Weights of a small sound classifier.
Training: soap at rate 0.00095, 12200 steps, batches of 128, held-out accuracy 99%.
Data: trained on read English sentences (LibriTTS-R), 15625 training examples.
Rows from block 4, named by matrix and row number. Each number is 128 + 32 x the weight over the matrix's rms, rounded and kept within 0 to 255. All counts start at 0.
# fc2: token-mixing MLP down (model.blocks.4.mixer.f.fc2.weight, 128x192), inputs 0-95
fc2.9 [152 104 156 111  68  92 142 142 105 125 111 115 110 173 102  44  86 135 188 152  96 153 130 178  99 105 106 132  95  93  61 121  86 134 100 150 178  88  56 140 130 162 103  94 115 109 151  73 129 100 121  71  92 150 112 125  94 119 100 131 102 142 151 186 111  79 139 147 114 124 105  70 149 106 131  69 164 136 114 118 107 169 154 113  84 108 114 118 154 113 169  72 120 115 181 114]
fc2.10 [ 70 115 100 177 130 160 136 113 163 150 124 132  97 151  77 137 160  71 155 110 116 104 125 127  68 164 140 118 147 129 144 195  95  98 160 151 125 160 134 162  68 169 151 208 167 109  41 162  74 141 109 169 108 116 117 104 170 118 133 171 119 158  99 135 163 104 141 161 138 164  93 139 135  73  75 154 132  74 129 139 138 132 150  89 168 123 128  86 149  97 152 139 165 176  88 157]
fc2.11 [105  60 164  91 150 128 122 121  94 145 100 115  97 122  64  86 122 127 124  86 129 160 182 150 138 112 178 161 105 134 134  77 120 155 113 157 126 198 104 163 211 118 109  85  37 184 162 182 134  84 128  54 127 153 120 106  95 110 104 153  75 158 126 154 145 129 186 132 155 105 126 111 139  94 120  93 183  52 104 121 138  87 185 204  87 121 199 121  99 112 139  94 111 156 106 137]
fc2.12 [125 137  80 144  97 123 130 146  68  46 132 217 148 128 120 176 124 115 165  54 155 154  55 121 105 166 163 130 147  85 119 154 178 129 118  81 106 125 131  85 106 109 111 113 125 141 121  73 149 194 142  99 138  97  85 131 131 147 111 129 182 128 165 113 181 145   2 121 180 131 187 172 153 113 152 142  90 154 150 167 102 157 176  71 152  60 103 106 150  39 103 127 142  25 128 181]
fc2.13 [ 79 105 144 150 163 112 145 109 146  70 124  89 133 137 159 104 155 113 112 155 141 169 107 124 158  75 165 166 149 128  55  58 116 184  93 133 105 121 128 149 168 100 143 173 111 144 156 148 105 142 135 157 127 100  99 116 107 131 128  99 154 127 182 141 144 117 127 164  79 147 148 164 155 106 100 162 130 180  99  95 108  57 158 169 114 112 146 142  59 103  91 111 149  98  95 149]
fc2.14 [133 178 129  91 132 121  75 158 111  98 152 104 113 107 146 184 130 107  64 124  54 138 121 131 152 142 137 131 143 123 136  81 159 173 110  70 156 135  78 149  93 164  96 127 195 151 140 192 125 129 163 144 125  76 153 114 158 137  98 192 108 158 146 110  76 132 114 142 117  65  86 118 128 169 140 138 112 187 168 163 102 188 117 127  84 108  80 115 171 150 115 138 101 159 142 110]
fc2.15 [155 100 130 105 139 164 157 120 139  63  99  97 140  95 127 130 102 173 185 105 127  91 134  86 130  95 124 121 124 101 118 134 104  96 115 100 143 118  85 149  81  73 104 101 212 127 160 116 104 101 143 101 143 174 152 147  88 135  99  76  82 152 186 110  68 140 162 160 117 143 116 149 136  30 197 141 134 167 154 103 142 156  80  79 109 111 101 188 140 170  64 142 129 132 115 108]
fc2.16 [136 196  77 114 113  86  93 119 168 109 139 123 114 129 172 185 140 124  98 107  73  94 191 108 170 129 116 130 118  68 115 136 142 126 134 146  93 149 150 104 208 152 166 117 147  95 101 170 102 190 150 153 184 115 176 108 107  91 147  76 152  93 101 123 158 125 171 125 116  88 132 125  45 192 125 172 142  96 115 127 132 181 144 117  44 131 135 153 147  97  80 176 138  76 129 149]
fc2.17 [125 159 120 152 128 106 147 116  75 108 142 104 120 103  50 137 140 193  67 119 152 126 139 191 124 154 130 111 111 121  55 128 120 190 132 177 120  98 162 160 135 114 183  53 113 134  73  87 145 200 179 158 106  80  82 114  87 171 152 115 181  82 117 110 156 152 112 128 140  69 123 141 182  92 144 132 100 150 130 129 104 162  95 193  99 133 174  98  62 138  69  79 194 140  67 146]
fc2.18 [136 102 183 123 144 127 138 124 136 118  75 165 222  74  87 164 168 107 105 131 158 154 179  95 129 168 174 165 162 155  37 111 106 134  93 144 111 132  97 177 181 141 129  67 123 188 112  85 160 156 110 110 127  88 136  65 125 157 144 126 107 170 168 144 130 125 134 175 150 102 101 105 122 140 102  72 119 124  77 173  63  83 123 122 101 129 101 102 164 175  71 152 138 128  93 137]
fc2.19 [128  80 166 156 125 119 110 149 117 154  93  90 133 151 133 133 154  92  69 136 144 123 107 108 170 136  97 149 131 108  54 133 109 150 144 134 152  89  73 180 134 160 104 119 127 101  62 134  33 164 113  96 105  86 148  60 136 107 129  89 146 181 224  84 141 130 108 167 149 167 179 157 178  99  88 143 111 166 112 191 122 156 154 124 158 130 111 127 187 111 144 126 109 134  96 188]
fc2.20 [ 99 109 145 119 121 149 128 156  90 115 144 147  72 129 170 100 142  56  66 142  90 142 152 157 133 177 156 115 104 149 206 155 111 100 108 114 127  79 112  78 124 112 131  83 140 158  90  97 176  53 102 109  57 135  79 146 138 137 122 143 102 183 187 160 122 115 163 131  91 132 149  59  56  67 147 106 112 103 193  94  92  97 107 151 142  98 133 109 130 204 151 141 151 125 190 139]
fc2.21 [129  92 117 103 145 150 144 186 124 182 178 119 117 156 160  89 119 129  80 105 134 113 135  83 130 151 109 136  69  70 142 190 138 127 133  62  99 142 132  99 113 127 124 162 155 118  83  86 160 144  64 137 101 144  96 139 149 139  96 141 125 131 139 128  67 121 115 183  73  77 199 106 162 114  86 113 193 139 183  86 157 113 113 124  93 141  96 118 102 129 116 111 105  87 160 197]
fc2.22 [130 109 130 123 126 123 132 102 150 138 129  94 138 116 179 112 200 143 137 145 178  97  84 132  75 151  72 115  87 100 140 135 136 113 136 190 116 174 103  67 146 139  74 118  69  82  63  77 139 142 149 137 114 163 157  84  94  78  79 136  64  84 109 126 164 101 121 135 127 142 119 156 186  98 123 114 107 100  97  83 140  94 112 132 145 146 154 113  75 222 167  75 148 112 150  38]
fc2.23 [ 83 114 171 107 127 117 154 111 196 182 123 166 140 145 151 165 123  90 127 133  58 142 175 118 151  99 165 182 136 165 133 109 104  95 112 126 130 210 155  64 167 136 134 102 152  82 108 149  72 115 132 126  95 185 194 100 147  73 191 158 179 125 149  84 165  76 146 132 149 104 132 126 208 139 162 184 116  86  70 164  74 113 164 150 102 152 118 157 141 106 204 129 123 118 116 119]
fc2.24 [139 170 109 152 139 109 183 141 182 109 134  56  88 122  50  96 140 203  91 186  99 176 146 143 138 207 117 140  82 149 207 156 147  87  67 122  71 101 118  95 102 105 155 176 120 126  37 120 159 104 144 111 141 118  86 126 160 116 145 137  96 132 130  83 110 183 162 131 168  81 124 206 138 166 150 151 179 106 170 125 157 155 143  71 115 104  87  97 114 139 169 161 119 162  56 161]
fc2.25 [137 132 110 126 124 109  95 112 163 156 124 191 122 132 113  43 153 100 141  63 102 173 121 146 141 154 129 163  59  94 155  50 138 141 111 132  89 107 123 145 146 136  94 172  95 124 113  94 180 156 148  66 123 171 149  82 111  48 105 141  99 103 109 121 108 104 121 120 168  97  82 113 126 122  99 108 144 126 129 107 118 142  60 109 165 149 127 147 185  99 141 116 106  94 112 187]
fc2.26 [133 131 149 135 102  88 113  84 161 208 132 166 143 180 138  99 123 127  96  71  80 111 113 133 147 131 166 140 136  88 175 121 154 103 146 124 135 122 109  99 116 172 113  76 140 117 135 144 153  89 114  33 172 107 140 179 135 151  87 153 141 156 100 123 104  99 135 158 135 141 137 154 179 109 132 133  84 123 120 178 128 141 184 113 131 120 124 114  94 168 167 135 187 139 131 143]
fc2.27 [136 139  97 170  64 121 156 126  83 187 157 131 116 103  62 115 124 125 104  86 117 138 125  94 117 174 134 154  92 178 110 181 181 169 101 127 169 149  88 111 120  76 121 161 128 125 130 119  98  78 116  76  80 148 201 173 185  80 117 155  98 128 159 154  80 128 130 129 131 101 147  97  79 135 182 114 121 114 136 138 131 130 112  85 124 156 122 158 157  84 125 115 149 124  69 140]
fc2.28 [209 130 107 118 136 135 104 136 166 130 108 101 106 120 177  92  68 116  55 115 151 105 118 157 141 173  53 120 105 108 136 159 168 110 159 136 136 139 135 133  95 121 114  66 140  92 132  86 151  82  77  90 116 120 143 178 129 154 153 179  72 107 112 119  78 105 113 117  96 120 141 156 120 122 122 111 136  92 125 147 116 135 117  88 172 133  96 122 201 173 144 151 129 132 143 135]
fc2.29 [138  90  84 130  83 107 102 125 140 149 122  90 180 159 111 151 159 135 118  94 111  82  92 118 125 118  91 149 170  49 168 152 138 139 171 123 178  89 133 131  95 155 135 128 153 204 129 117 116 117  74 141 146 102 142 118 138 111  99 147 102 140 160 110 147 181 126 111 157 115 164 101 141 140 133  98 104  95 119  86 128  97 121 152  94 121 102 120 138 132 122 109 142 113 233 166]
fc2.30 [202 183 176 177 109 184 108 145  85  58 147 158 195 108 143 147  94 142 104 118 112 156 134  73 150 145 158 151 144 162 136 133 197 102 127  51  96 146 149 134 126 149 110 161 141 145 183 125 146  93  91 135 106 165  62 173 130 169  75 123  64 159 170  74 114  74  87  90 128 151 114 171 121 174 119 131 132 177 143 119 144 103  79  70 125 101 167 158 148 142 102 169 146  80 134 198]
fc2.31 [144 154  85 121 141  99 167 139  58 143  84 130 111 160 112 118  55 148 151 105 115 166 158 106 128  63  45 142 161  96 153  97 132 176 152 160 147  54 132 144  79 172 119 143 129 130 139  78 136 160 124 113 129 139 154 153 179 145 111 175  80 122  47 126 134 127 169  87 133 116 131 137 178  54 195 101 143 157  48  88 170 137 148 197 139 105 170 180  97 154 163 121 123 153 142 118]
fc2.32 [156 122 122 160 111 118  97 133 168 133 158 143 116 134 153 147 119 169 127  77 128 140 139 142 176 180 111 101 107 148 165 138 176 158 104 153  80 118 186 152 153  98  58 191 160 140  68 174  90 182  87 115  99 181 112 109 130 152 158 122 110 121 122 117 110 163 145 140 111 104 132  87  64 111  58  47  86 143 123 132 161 131  92  91 143  97 168 147 159  79 109 120 125 133  87  80]
fc2.33 [150  83 164 111 161  97 118 155 109 188 170 149 155 152 115  74 158 173 176 125 113 199 169  76 155  91 196 158 109 173 110 131 133 176 107 223 142 198 142 122 125 100  88 122 100 165 176 138 155 104 116  94 148 206 114  85 128  83 186  86 152 147 162 128 128 165  62 134 117 115 175 107 153  65 148 167  66 169 142  83 122 111 151  79 109 167 165  67 155 141 116 126 137 136  95 141]
fc2.34 [101  62 164 114 119 123  90 159  88 113 153 155 181 105 167 147 128 145 152 112  66 145 105  73  97 138 109 155  58 107 118 129 112  54 148 154 168 116 116 105 128 167 113 113  99  96 163  79 127 182  90 154  98  60 115 103 131 148 101 166 118 122 161 106 110 130 188 106 175 102  99 116 138 145  79 109 160 105 126  95 153 152  56  96 151  96 156 104 129 165 108 127 107 164 150 144]
fc2.35 [107 113 138  91 125 133 131  94 142  79 126  52  93  78 116 127 126 148 107  85 146 152  69 148 133 110 118  70 100 141 105 138 143 116 117 115 113 171 104 112 121 135 114 141 111 149 134 127 150 124 119 139 131 114 142 164 134 213 119 157 182 145  92 110 112  64 136  89 101 119 151 168  90 167  99 119 113 114 141  98 148 161 132 134 142  90 173 109 167 180 126 102  96 130 111 136]
fc2.36 [124 129 125 136 150  85  70 108 146  92 132  72  99 179 160  61 106 124 117 117 170 137 146 128 112 110 113 126 110 121 157 136 118  90 146 130 123  85 106  69 185 139 125 186 135 153 123 161 160 146 131  74 144 170 102 134 114 149 136 154  65 133 101 166 124  97 170 162 142 133 109  97  56 122 111  93 134 146 137 144 193  80 131  58 137 105 164 149  94 104 186 103  94 163 113 114]
fc2.37 [144 162  69  97 159 155 172  91 205 108 157 121 174 116 157 135 118 155 109 136 148 142 106 108 168 130 122 121 133 140  93  45  92 117 104 107 152 174 147 120 150 119  87 140 159  40 155 150 151 105 131  93 126 131  97 193 122  91  79 130 112 149 127 151 110 176 127 136 134 140 210  77 102 135 116 131 139 189 154  87 111  35  91 149 102 148 118 175  73 135 141 155 135 117 178  78]
fc2.38 [120 123 111 125 164  66 128  80 111 192 134  98  88 106 111 173 174 168  72 183  81 150 190 129 128 195 112  57 113  92 116  75 115  70 112 127 109 183  97 100 150 164 126 171  82 132  84 123 127 143 113 131 118 122 176  92 143 118  98 133 142 178 112 147  54 117 120 158  98 126 161 133 139 112 105 144  95 100 159 179 162 147 134  87 161 175 115 122 180 154 124 151  89 130 105 156]
fc2.39 [ 77 116 134  94  95  68 110 158 156 182  54 190 152 163 141  65 196 174 175  99 104 137 128 139 107  84 165 156 194 106 195 153  71 136 120 172  97 130 129 122 104 140  71  70 119 133 210 131 107 147 188 165  93 155 108 144  86  52 130 112 129 149 178 140 102 195  98 150 121 108 149 123 153 107 213  93 119  45 135 104 113 121 127  34 145  61 167 121 117 137 168  77  97 174 123 126]
fc2.40 [ 90 156 141  93  95  64 103 151  78  57 118 161 132 100 124 216 123 146  97 126 123 132 109 135 163 154 157 104  80 139 165 145 168  77 103 119  85 154 138 141 207 133  91 158 141  87  94 147  93 184 135 160  73 104 114 174 130  91  86 138 147 164  92 135 158 143  97 113 151 119 175 180  94 158 129 160 115 154 151  83 104 101  82 103 137 120 100  92 173 107 105 167 127 104  73 138]
fc2.41 [ 87  74 144 135 106 138 129 152 201 106 156 179  98 154 133 134 153  88 186 148 119  77 131  79 129 114 146 133 137 190 183  57 160 118 114  79 122 190 109 110 111 108  89 119 151 204  89 129  97  71  95 182 109 126 153 141 117 147 110 151 124  47 133 143  49  45 110 128 151  97 108 102 157 185 119  91 150 102 170 167 109 137 152 169 132  90 152 141 199 170 103  89 150 133 173 178]
fc2.42 [145  75 136  89  96  56 113 113 112 119 153 156  49 155 136 184 141 117 125 127 110 143 108  95 151 163 143 148 132 113  95 158 173 110 171  91 168 186 113 153 187 159 117 109  97 147  96 166 118 190 160  84 121 152 125 157 159  84 129 142 157 163 122 163  99 105 135  95 137 107 130 108  88 125 117 171 128 111 123  83 170 130 144  63 103 140  72  99 128 109 117 144 142 127 137 147]
fc2.43 [100 100 157 142 130 122 142 154 105 155 164 117 103 161 184 140 174  83  75 133 191 117 146 132 162 149 136  65 185 167 125 137 167  93 146 134 185 128 109  84 121 182 123 147 135 125 116  47 152 201 116 175 136  79  79 124 107 144 121 161 154 153 162 148 121 145 113  85 127 111 197 146 103 177  97 128 112 106 156  83 146 170 128  81 207 159 101  74 128 118 159 140  99 108  74 100]
fc2.44 [152 186 113 107 117  50 106 143 153 144 127  62  76 125 100 192 108  76 109 142 131 105 127 148 115 165 113  41  81 121 138 146 132 107 116 141 148 139  65 154 175 149 126 184 150 134 114 116  69 158 137 146 161 140 155 155 150 149 119 178 135 117 108  93  91 126  97  94 113 132 143 189  99 155 127 139 105 131 101 115 151 180 144  91 157 144 117 121 196 123 121 156 112 117 101 138]
fc2.45 [130 154  90 118  73  84 142 139 146 115 179 106  90  73  89  92  97 111 135 139 145  97 173 119  72 121 131 138 117 151 133 132  96 142 130 172 122 130  94 177 156 140 147  87 157 138 133 149 140 123 124 148  97 167  97 129 119 208  75 133 122 141  46 156 242 156 117 167 116  86 124  44  38 123 151 138  94 126 150 129 149 143 188  70 100 125  49 181 149  93 182 120 120 144 118 173]
fc2.46 [169 149  72  97 148 129 105 173 150 193 111  94 116 112 190 166 145 135 156  66 136 165  70 132 106 140 207  61 129 134 137 184 122 114  96 144 148 112 162  57 144 130 117 165  85 161 127 164 162 150 166 160 118 156 106 161  67  49 113 180 124  50 116  91 143 107 147 105 158 108 121 129 175 121 144 137 173 129 136 110 143 142 134  74 133 104  85 149 140  98 143  70 101 108 134 152]
fc2.47 [148 181 154 156 157 119 148  97  81 130 144 116 129 173 115 133 148 151  96 128 154  81  68  62 116  89 155 103 154 135 106 167 153  97  78 111 117 163 113 108 136 126 158 110 155 136 159 148 161 131 120 140 167 167 124 151  92  76  74 141 203 158 183 120 162 166 163 119 181 147 147 130 103 133 136 118 130 130 148 101 184 132 156 133 141 125 100 107 162  94 166 105 116 138  88 172]
fc2.48 [163 126  99 152 107 110  81 112 149 164  95 127 125 157  89 101 133 118 134 111 106 106 107 121 132 181 117 112 130  70 128 160 127  92 165 165 107 146 137 120 211 109  98 151 173 105 124 108 153 105 123 171  86 115 151  99 167 143 178 176  93 167  58 148 159  88 126 101 102 125 127 145 131 157 101 193 116 107 163 120 162 158  99 161 137 132  99 106 135 122  84 148  60 147 108 137]
fc2.49 [157 102 189  95  96  92  93 104 109 118  39 103  77 129 124 105 140 110 170 133 144 136 117 130  74 144 107 217  91  76 106 122 133 128 112 162 165 157 134 146  58 131 117 195 191 156 117 154 150 152 173 124 118 166 112 101  65 141 133  53 164 123  87  93 110  95 111 132 115 133  89 140 135  69 139 132  78 170 124  70 148 116  67 156 157  88  91  98 139 150 154 153 169 185 178 130]
fc2.50 [179 124 129 187 155 182 121 116 157 143  99  75 166 134 113  93 153 196  86 172 171 111 127 127 139 142 117  79  87 134 124 174 122 109 136 151 156 132 135 193 158 138 108 114 117 179 124 148 107  84  79 144 150 183  85 163  66 130 140 125 137 141 167  94  65 122 127 134  95 170 163 115 168 101  92 117 146 150 149 154  90 132 131 172 125 178 104 135 199 136  93 102 115 158 155 151]
fc2.51 [116 137 170 166 116  90  75 180 156 171 144 147 171  97 112  84 131 156  61 116  85  95 129 110 114  94 116 211 107 149  79 121 178 143 183 118 100  80 125 110 147  93 142 194 157 126 167 171 158 115 134 103  90 130 164 152 142  94 132 188 156 129 151 152 156 117 122 130 133 120 129 132  69 125 131 116  95 112 155 123 183 135 162  42 167 141 157 131 162  99 174 130 142 128 106 143]
fc2.52 [154 101  76 139 151 147 104 111 138 145 132 161 137 152 155  13 127  87 161 182 113 118 104 137 129 151 113 127 125  94 205 124 155  82 154 155 134  93 131 123 130  77 153 135 100 134 112 134 166  77 144 157 127 117 154 156 127 135 130 123 149 139 123 128 125 183 118 133 107 136 188 174 106 150 125  99  96  92 134  79 120  75  82 104 150  56 144 145  71 143 104 118  97  86 153 159]
fc2.53 [134 131  72 169 170  83  89 126 183 139 146 157  98 123 130 182  64 105  63 157 126 127 103  90 144 125  72 145 134 119 121 170 122  87 126 114 111 137 141 178 156 149 152 153 157 122 152 119 143 154 112 157 108 117 125 141  99 134 108 140 103 118 125  94  92 136 120 132  98 136 216 124 112 141  36 122 140 109  81 142 165 124  89 151 127  96  96 133 111 107 144 126 100 152 141  91]
fc2.54 [138  66 120 141  92 139  86 109 140 120 101 120 138 107 110 187 149 112  90 172  89 123 138 141 144 167 105 116  78 194 160 151 130 112 119 146 137 140 160  99 121  99 126 120 173 124 154 122 149 142 166 138  93 187 131 159 133 175 163 156 171  93 118 125 132 164 131 175 152 151  71 189 123 164  66 115 133 146 142 109 155 159 143 127 176  76  96 130 138 127 145 195 106  88  92 141]
fc2.55 [151 130 127  84 133 120 102 121 124 110 152 144 122 141 122 156 102  94 118 122 108  87 133 149 132  93 124   0 191 137 143  88 119 126 101 106 119 131 133 120 102 100 139 137 117 138 153 149 108  87 121 166 109 165  98 116 123 114 132 185 157 105  70 146 108 103 154 135 137 114  76  98 125 162  84 128 111  58 153 107 143 141 158  83 124 174 179  96  97 134 162 117 108  99 115  68]
fc2.56 [169 114 129  94 121 111 139  68 193 130 130 131  96 156  97 163 130 111 220 160 104 134 129  94 156  79 148 143 116 122 122 166 103 156 163 174 135 173 108 171 133 132 177 116 138 113 162 167 119  81 122 197 134 119 185 177 124 120 147  65 164 123 141  91 143 147  65 149 130 166 115 197  95 164 165 171 178 178 139  99 127 117 140 129  96  67 130 131 140 121 157 106 130 122  53  96]
fc2.57 [139 119 166 117 171 165 127  71 148 143  91  75  96  99 134 156 138  93 111  90 142 103  96 125 113 126 125  82 140 108  89  76  54 106 198  95 110  97  96 109 151  94 123 119 117  94 115 150  98 158 161 147 143 141  96  93 129 104 106 150 172 128 103 132  91 124 106 116 132 113 145 171  96 144 144 143 132 200 143 134  58 108 117 111 153 156 161 136  97 132  83 115 103 140 135  53]
fc2.58 [114  94 137 100 132 142 131 115 153 133 206 150 141 125 167 104 108 139 141 173 120 155  59 104 115 184 119 155 175 145 155 110 225 128 168  68 103 124  97  86  88 123 116 156 146 132 116 100 177 145 178 165  92 112  90  63 160  81 170 209  91 108  85  80  33 138  89 106  99 109 118 124 156 174  88  96 138 103 115  83 140 178 157 120 124 157 139 153 102 143 138 118 121  93  70 115]
fc2.59 [125 110 120 117 156 148 159 103 125 126 148 237 152 133 121 195 138 155 111 111 148 129 134 194 153 128 111  56  83 145 145 114 107 131 106  76  73 114 121  81 112 107  94 108 105 100 168 112 120 138 137  90  93 125 113 142 108 130  83 136 121 129 167 131 159  77  68 120 136 133 152 150 136 146 131 128 106 122 153 102 146 137 127  72 127 134 180 136 131 104 145 106 146 115 137  99]
fc2.60 [192  71  75  91  98 106 138 127 127 186 120 162 107 134 101 145 160 168  75 223  99 167 127 138 139 141 128 193 117 117 169 142 169 121 137 156 106 139 101  98 156 123 128 128 137  98  63 142 141 137 166 163  97 111 118 148 116 147 118 143 104 107 152 194 118  77 122  84 119 126 173 128 142 140 112 119 158  91 136 117 166 130 154 102 149 137  75 149 110 117 177 132 154  96 116 161]
fc2.61 [138  79 201 123 184 171 148 182 132 173 157 139  68  96 192 179 138 140 119 120 108 133 174 158 105  49 163 125 131 140  90 110 119  91 148 123 117 171 141 184 118 125  92  90  97 105 138 191  69 103 133 178 117 144 157  85 174 136 113  27 144 134  98 154 182 112 140  99 109 125 132 178 196 148 162  95 150 124 135  83  48 113 106 148 126 191 144 126 107 117 105 169 115 127 115 139]
fc2.62 [185 105 161 172  99 135 103 166  87 136 135  95 101 104 148 119 122  97 139 100 115 117 146 106 135 148 176 192 118 213 124 171 147 149 114  29 100 125 106 101 113 149  86 123 139  90 147  78 121  98 104  96 119 145  84 150 164 109  86 147 144 141 155  66 106 123 130 146  89 172  93  97 139 174 175 130 184 130 144 109 190 128 119 114 174 149 149 126 107 115  79 127 167 124 113 128]
fc2.63 [165 107 147 175 153 108 104 163  84  77 120 164 121 176 108 141 119  84 140 163 121 131 127  94 138 155  64 114 119 182 123 160 165  88 102 115  91 126 110  95 134 169  99 169 125 143 153 106 136 176 152 107 154 141 115  78 197  87  83 117 127 137 147 123 145 175  74  87 114  99 136  92 186 154 141 139 103 130  77 142 152 149 143  93 150 111 138 102 177 109  97  96 132  69 132 170]
fc2.64 [ 74 186  80 139 202 106 128 139 182 211 126 138 140 145 126 108 148  61 100 170 159  50 108 131 120 120 128  83 120 137 175 100 126 109 133 154 109 114 119 149 125 166 174 126  95 152 138 112 117 144 109 120 194 144 158 137  97 133  81  87 104 160 112 116 206 150 152 174 122 157 208  69 127 105 113 103  67 140 145 173 169  86 128 125  57  55 162 132  77 109  90  89 115  64  93 125]
fc2.65 [179 127 191 159  81 129  81 146 160 157 123 109 150 128 191 153 155 197 102 119  83 127  85 154  86 132 155 188 116 184 100  88  67 124 143 128  75  53 169 147 196  43 120 126 132 143 130  89 117 112  87 156 150 128 144  75 180 201  83 155 116 141 164 135 110 106 184  96 113 153 116 156 167 158 164  80  90 146 141 129  90  51  95 153 169 102 138 141 137 113 122 138 177  89 171 203]
fc2.66 [149 129  96 154 126 119  96 211 162 141  82 137 121 161 138  40 138 123 116 139 154  96 172 131 151  99 118 141 121 122 151 113 137  60 141  95 139  99  57 118 136 157 158 133  97 129 138 149 114 132  80 115 121 134 126 104 152 164 120 124 111 122 140 111 161 138 162 125 168 125 109 126 161  84 144  89 105 124 137 116 165 159 167  92 116 107 153 128 133 127 155 122  97 134  60  87]
fc2.67 [164 135  86 117  70  97 145 129  95 125 101 133 134 164  89  61 173 113 138 116 135 155  91 106 100 113 170 207  85 125  70 177 179  89 116  86 142 136 201  76 137 194  83 117 171 150 139 121 140 113 119  90  53 118 127 154 142  86 125 135  93 119  98  88  71  87 132  55 131 184 129 141 127  97 123 108 106 113  89 100 197 114 138  54  92  79 173 112 113 113 136 155 162 129 142 139]
fc2.68 [107 135 155 151  95  69 113 138 101 159 217 114  97 163 163  59 152 128 103  45  99 155 148 112  77 110 183 153 117 125 115  76 160 172  84 110 205 168 136 103  92 154  90 136 131 125 155 133 151  83  79  69 108 124 142  97  75 114 114 158  58 150 125 144  85 123 154  84 112 138 133  97  64 104  74  45 145 113 136 170 185 191 184  14 147  99 106 157 112  86 164 124 137 125 187 120]
fc2.69 [132 113 128 122  96  68 117 141  71 117 225 180 153 104  83 104 134 123 131 136 133  86 127 160 130 105 147 157 129 125 107 106 103 149 144 103 179 155 155  35 118  85 174 172 162 146 122 157 114 171 123 125 213  55 109 186 141 113 174 176 156 157 151 145 163 129 133 171 137 131 151  33 111 105 173 126  61 135  74 110 139 100 155 192 152 161 160 128 147 127 131 142 105 125 149 152]
fc2.70 [138 146 150 166 131 157 143  78 172  91 145 135 161 132 136 133 141 132 168 153 124 140 119 143 137  86  92 115  99 159 120 121  54  76 178 114  99 149 114  85 108 234 134  71  80 128 150 104 141 135 213  93  65 141  90 142 128 154 192  71 140 104 150 173 135 118 162 110 155 149 156 166 101 109 130 154 144 122  59 148  93  73 152 181 116 156  95  75  36 141 154 149 204 136 173 142]
fc2.71 [183 126  83 194  46  78 143  93 101 117  96 157 129 167 156  62 107 104  82  95 130 144 122 119 115  96  95 202 136 139 158 164 158 140 153 145 176 157 126 146  84 128 146 130 146 141 113 125 125 110 156  94 129  97 145 108 149 154  77 102  85 115 101 115 139 166  97 132  62 158 110  85  88 121 187 116  81 110 144  96 128 136  79 207 142 108 107  97  95 113 173 154 163 142 130 134]
fc2.72 [137  89 125  83 126 158  90 119  90  99 150 148 122 148 127 118 111 109 133 100 140 147 172 170 100 161 112 126  74 101 151  86 107 113 181 175 112 148 128 119 143 149 110 136  97 105 145 212 195 102  97 104  97 107 124  90 158 113 147 130 148 151 174 115 126 159 113 147 121 111 120 155  81 129 154 108 150 184 141 119  83 131 140 136 145 108  88 130 100 133  85 138 129 135 161 124]
fc2.73 [156 145  95  99 147 141  98 133 158  96 114 197 138 140  88  99 176 179 127 147 147  88  84  83 197 100 148 236 154 147 109 128 102 149 129 119 135  87 117 173 134 148  83  88 112 124 138 149 111 161 135 167  84  91 144 131  76 151  61 108  74 172 166  55 173 179 130 146 116 151 223 148 166 131 159  65 167 197 187 142  85  95 151 133 110 150  97 158 129 131 120 104 158  92  82 195]
fc2.74 [ 88 108  91 128 106  65 110 160 103  68 159 135 127  91 194 101 158 110 133 162 149 134 115 125 100 113 183 148 137 123 132  84 102 156 131 171 127 137 122 111 189 146 113 155 152 127 189  86 142 115  97  84 110  83 142 138 120 111 118 198 110 160 137 119 104 148 125 127 164 148 148 135 122  64 148 110 118  97  75  96 141 101 116  79  92 125 109 138  90 131 105 132 114 145  96 133]
fc2.75 [ 97 146 139 116 119 170 119  94 223  83 154 146  72 150 160  74 102 126  82  92 129 123 146 150 123 135 170 129 113 141 110 120 123 134 141  98 139 135  72 124 165 128 134 163 171 133 122  85 113 142 150  77 130 103 118 114 115 109 122 136 119 149 126 139 125 124 120 101 116 128 141 111  96  77 157  83  38 146 135 118 141 193 168 126 173  98 115  99 134 135 128 159  91  98  95 139]
fc2.76 [158 138 162 159 121  88 121 121 130  68 128  80 117  75 131 153 118 111 191 136 143  69 100  93 129 166 112 157  80  97 122 101  85 132 118 156 100  71 109 102 120 159 104 150 114 135 127 122 163 168 126  74 155  99 127 123 123  83 144 118 140 173 153 130 188 123 145 174 121 152 166 210 121 149 117 107 132  91  83 104 131 102 131 116 104  64 144 152 103 117 106 156 149 138  93 116]
fc2.77 [158 135 125 154 167  58 131 147 165 186 134 116  99 144 103 119 119  86 163 123 134 224 150 131 119 112 111 130 122 108 104 167 167  91  75 133 123 132 166 107 102 122 111 187 147 183 214  85 153  67 135 112 169 118  40 138 122 104 116 192 124 153  76  76 147 109 149 109 152 149 134 121  41 127 124 158 128 112 163  84 108 153  90   2  83  89  52 106 144 115 164 163  65 117 139 149]
fc2.78 [135 147 156 108 162 137 167 180  84  95 155 151 218 133 134  72 142  95 122 164 150  85 139 182 135 170 177 115 142 118 190  43 158 136 129  90 118 139 109  60 159 150 188  77 127 142 120  91 101  65 167 130 147 126 185 160 115 139  58  96 120 142 203 103 128 161 142 147 116 133 101 178  94 142 153  68 143 136  85 117 123 111 123 178 156 144 133 150  74 139 124 142 153 138 182 163]
fc2.79 [130 170  94 135  84 146 146 153 161 154 161  80 145 130 106 140 168 123 117 173 119  91 146 119 157 116 182 117  83 182 131 119 151 129 109 145 139 140  72 128 144 169  97 149 117 154 129 163 120  91  97 109  88 126  81 108 110  83 154 116 123 104 137  62 145  74  99  96 170 121 134  99 135  61 107 156 134 109 106 138 152 132 171 134 117 121 102 136 161  81  95 145  79 169 132 177]
fc2.80 [128 149 148 166 112  85 110 130 110  74 140 121 128 126 122 122 101 123 104 100 128 102  78 130 124 181 125 136 119 122  59 132 147 118  96  58 128 110 119  90 134 110 132 112 156 119  38  82 107 159 107 105 119 130 137 140 135  88 128 186 126 117 110 149 161 155 113 133 136 107 124 129  73 134 173  92 157  82 141 151 119 153  76 182 118 124 130  98 105 177  95 133  56 110 124 169]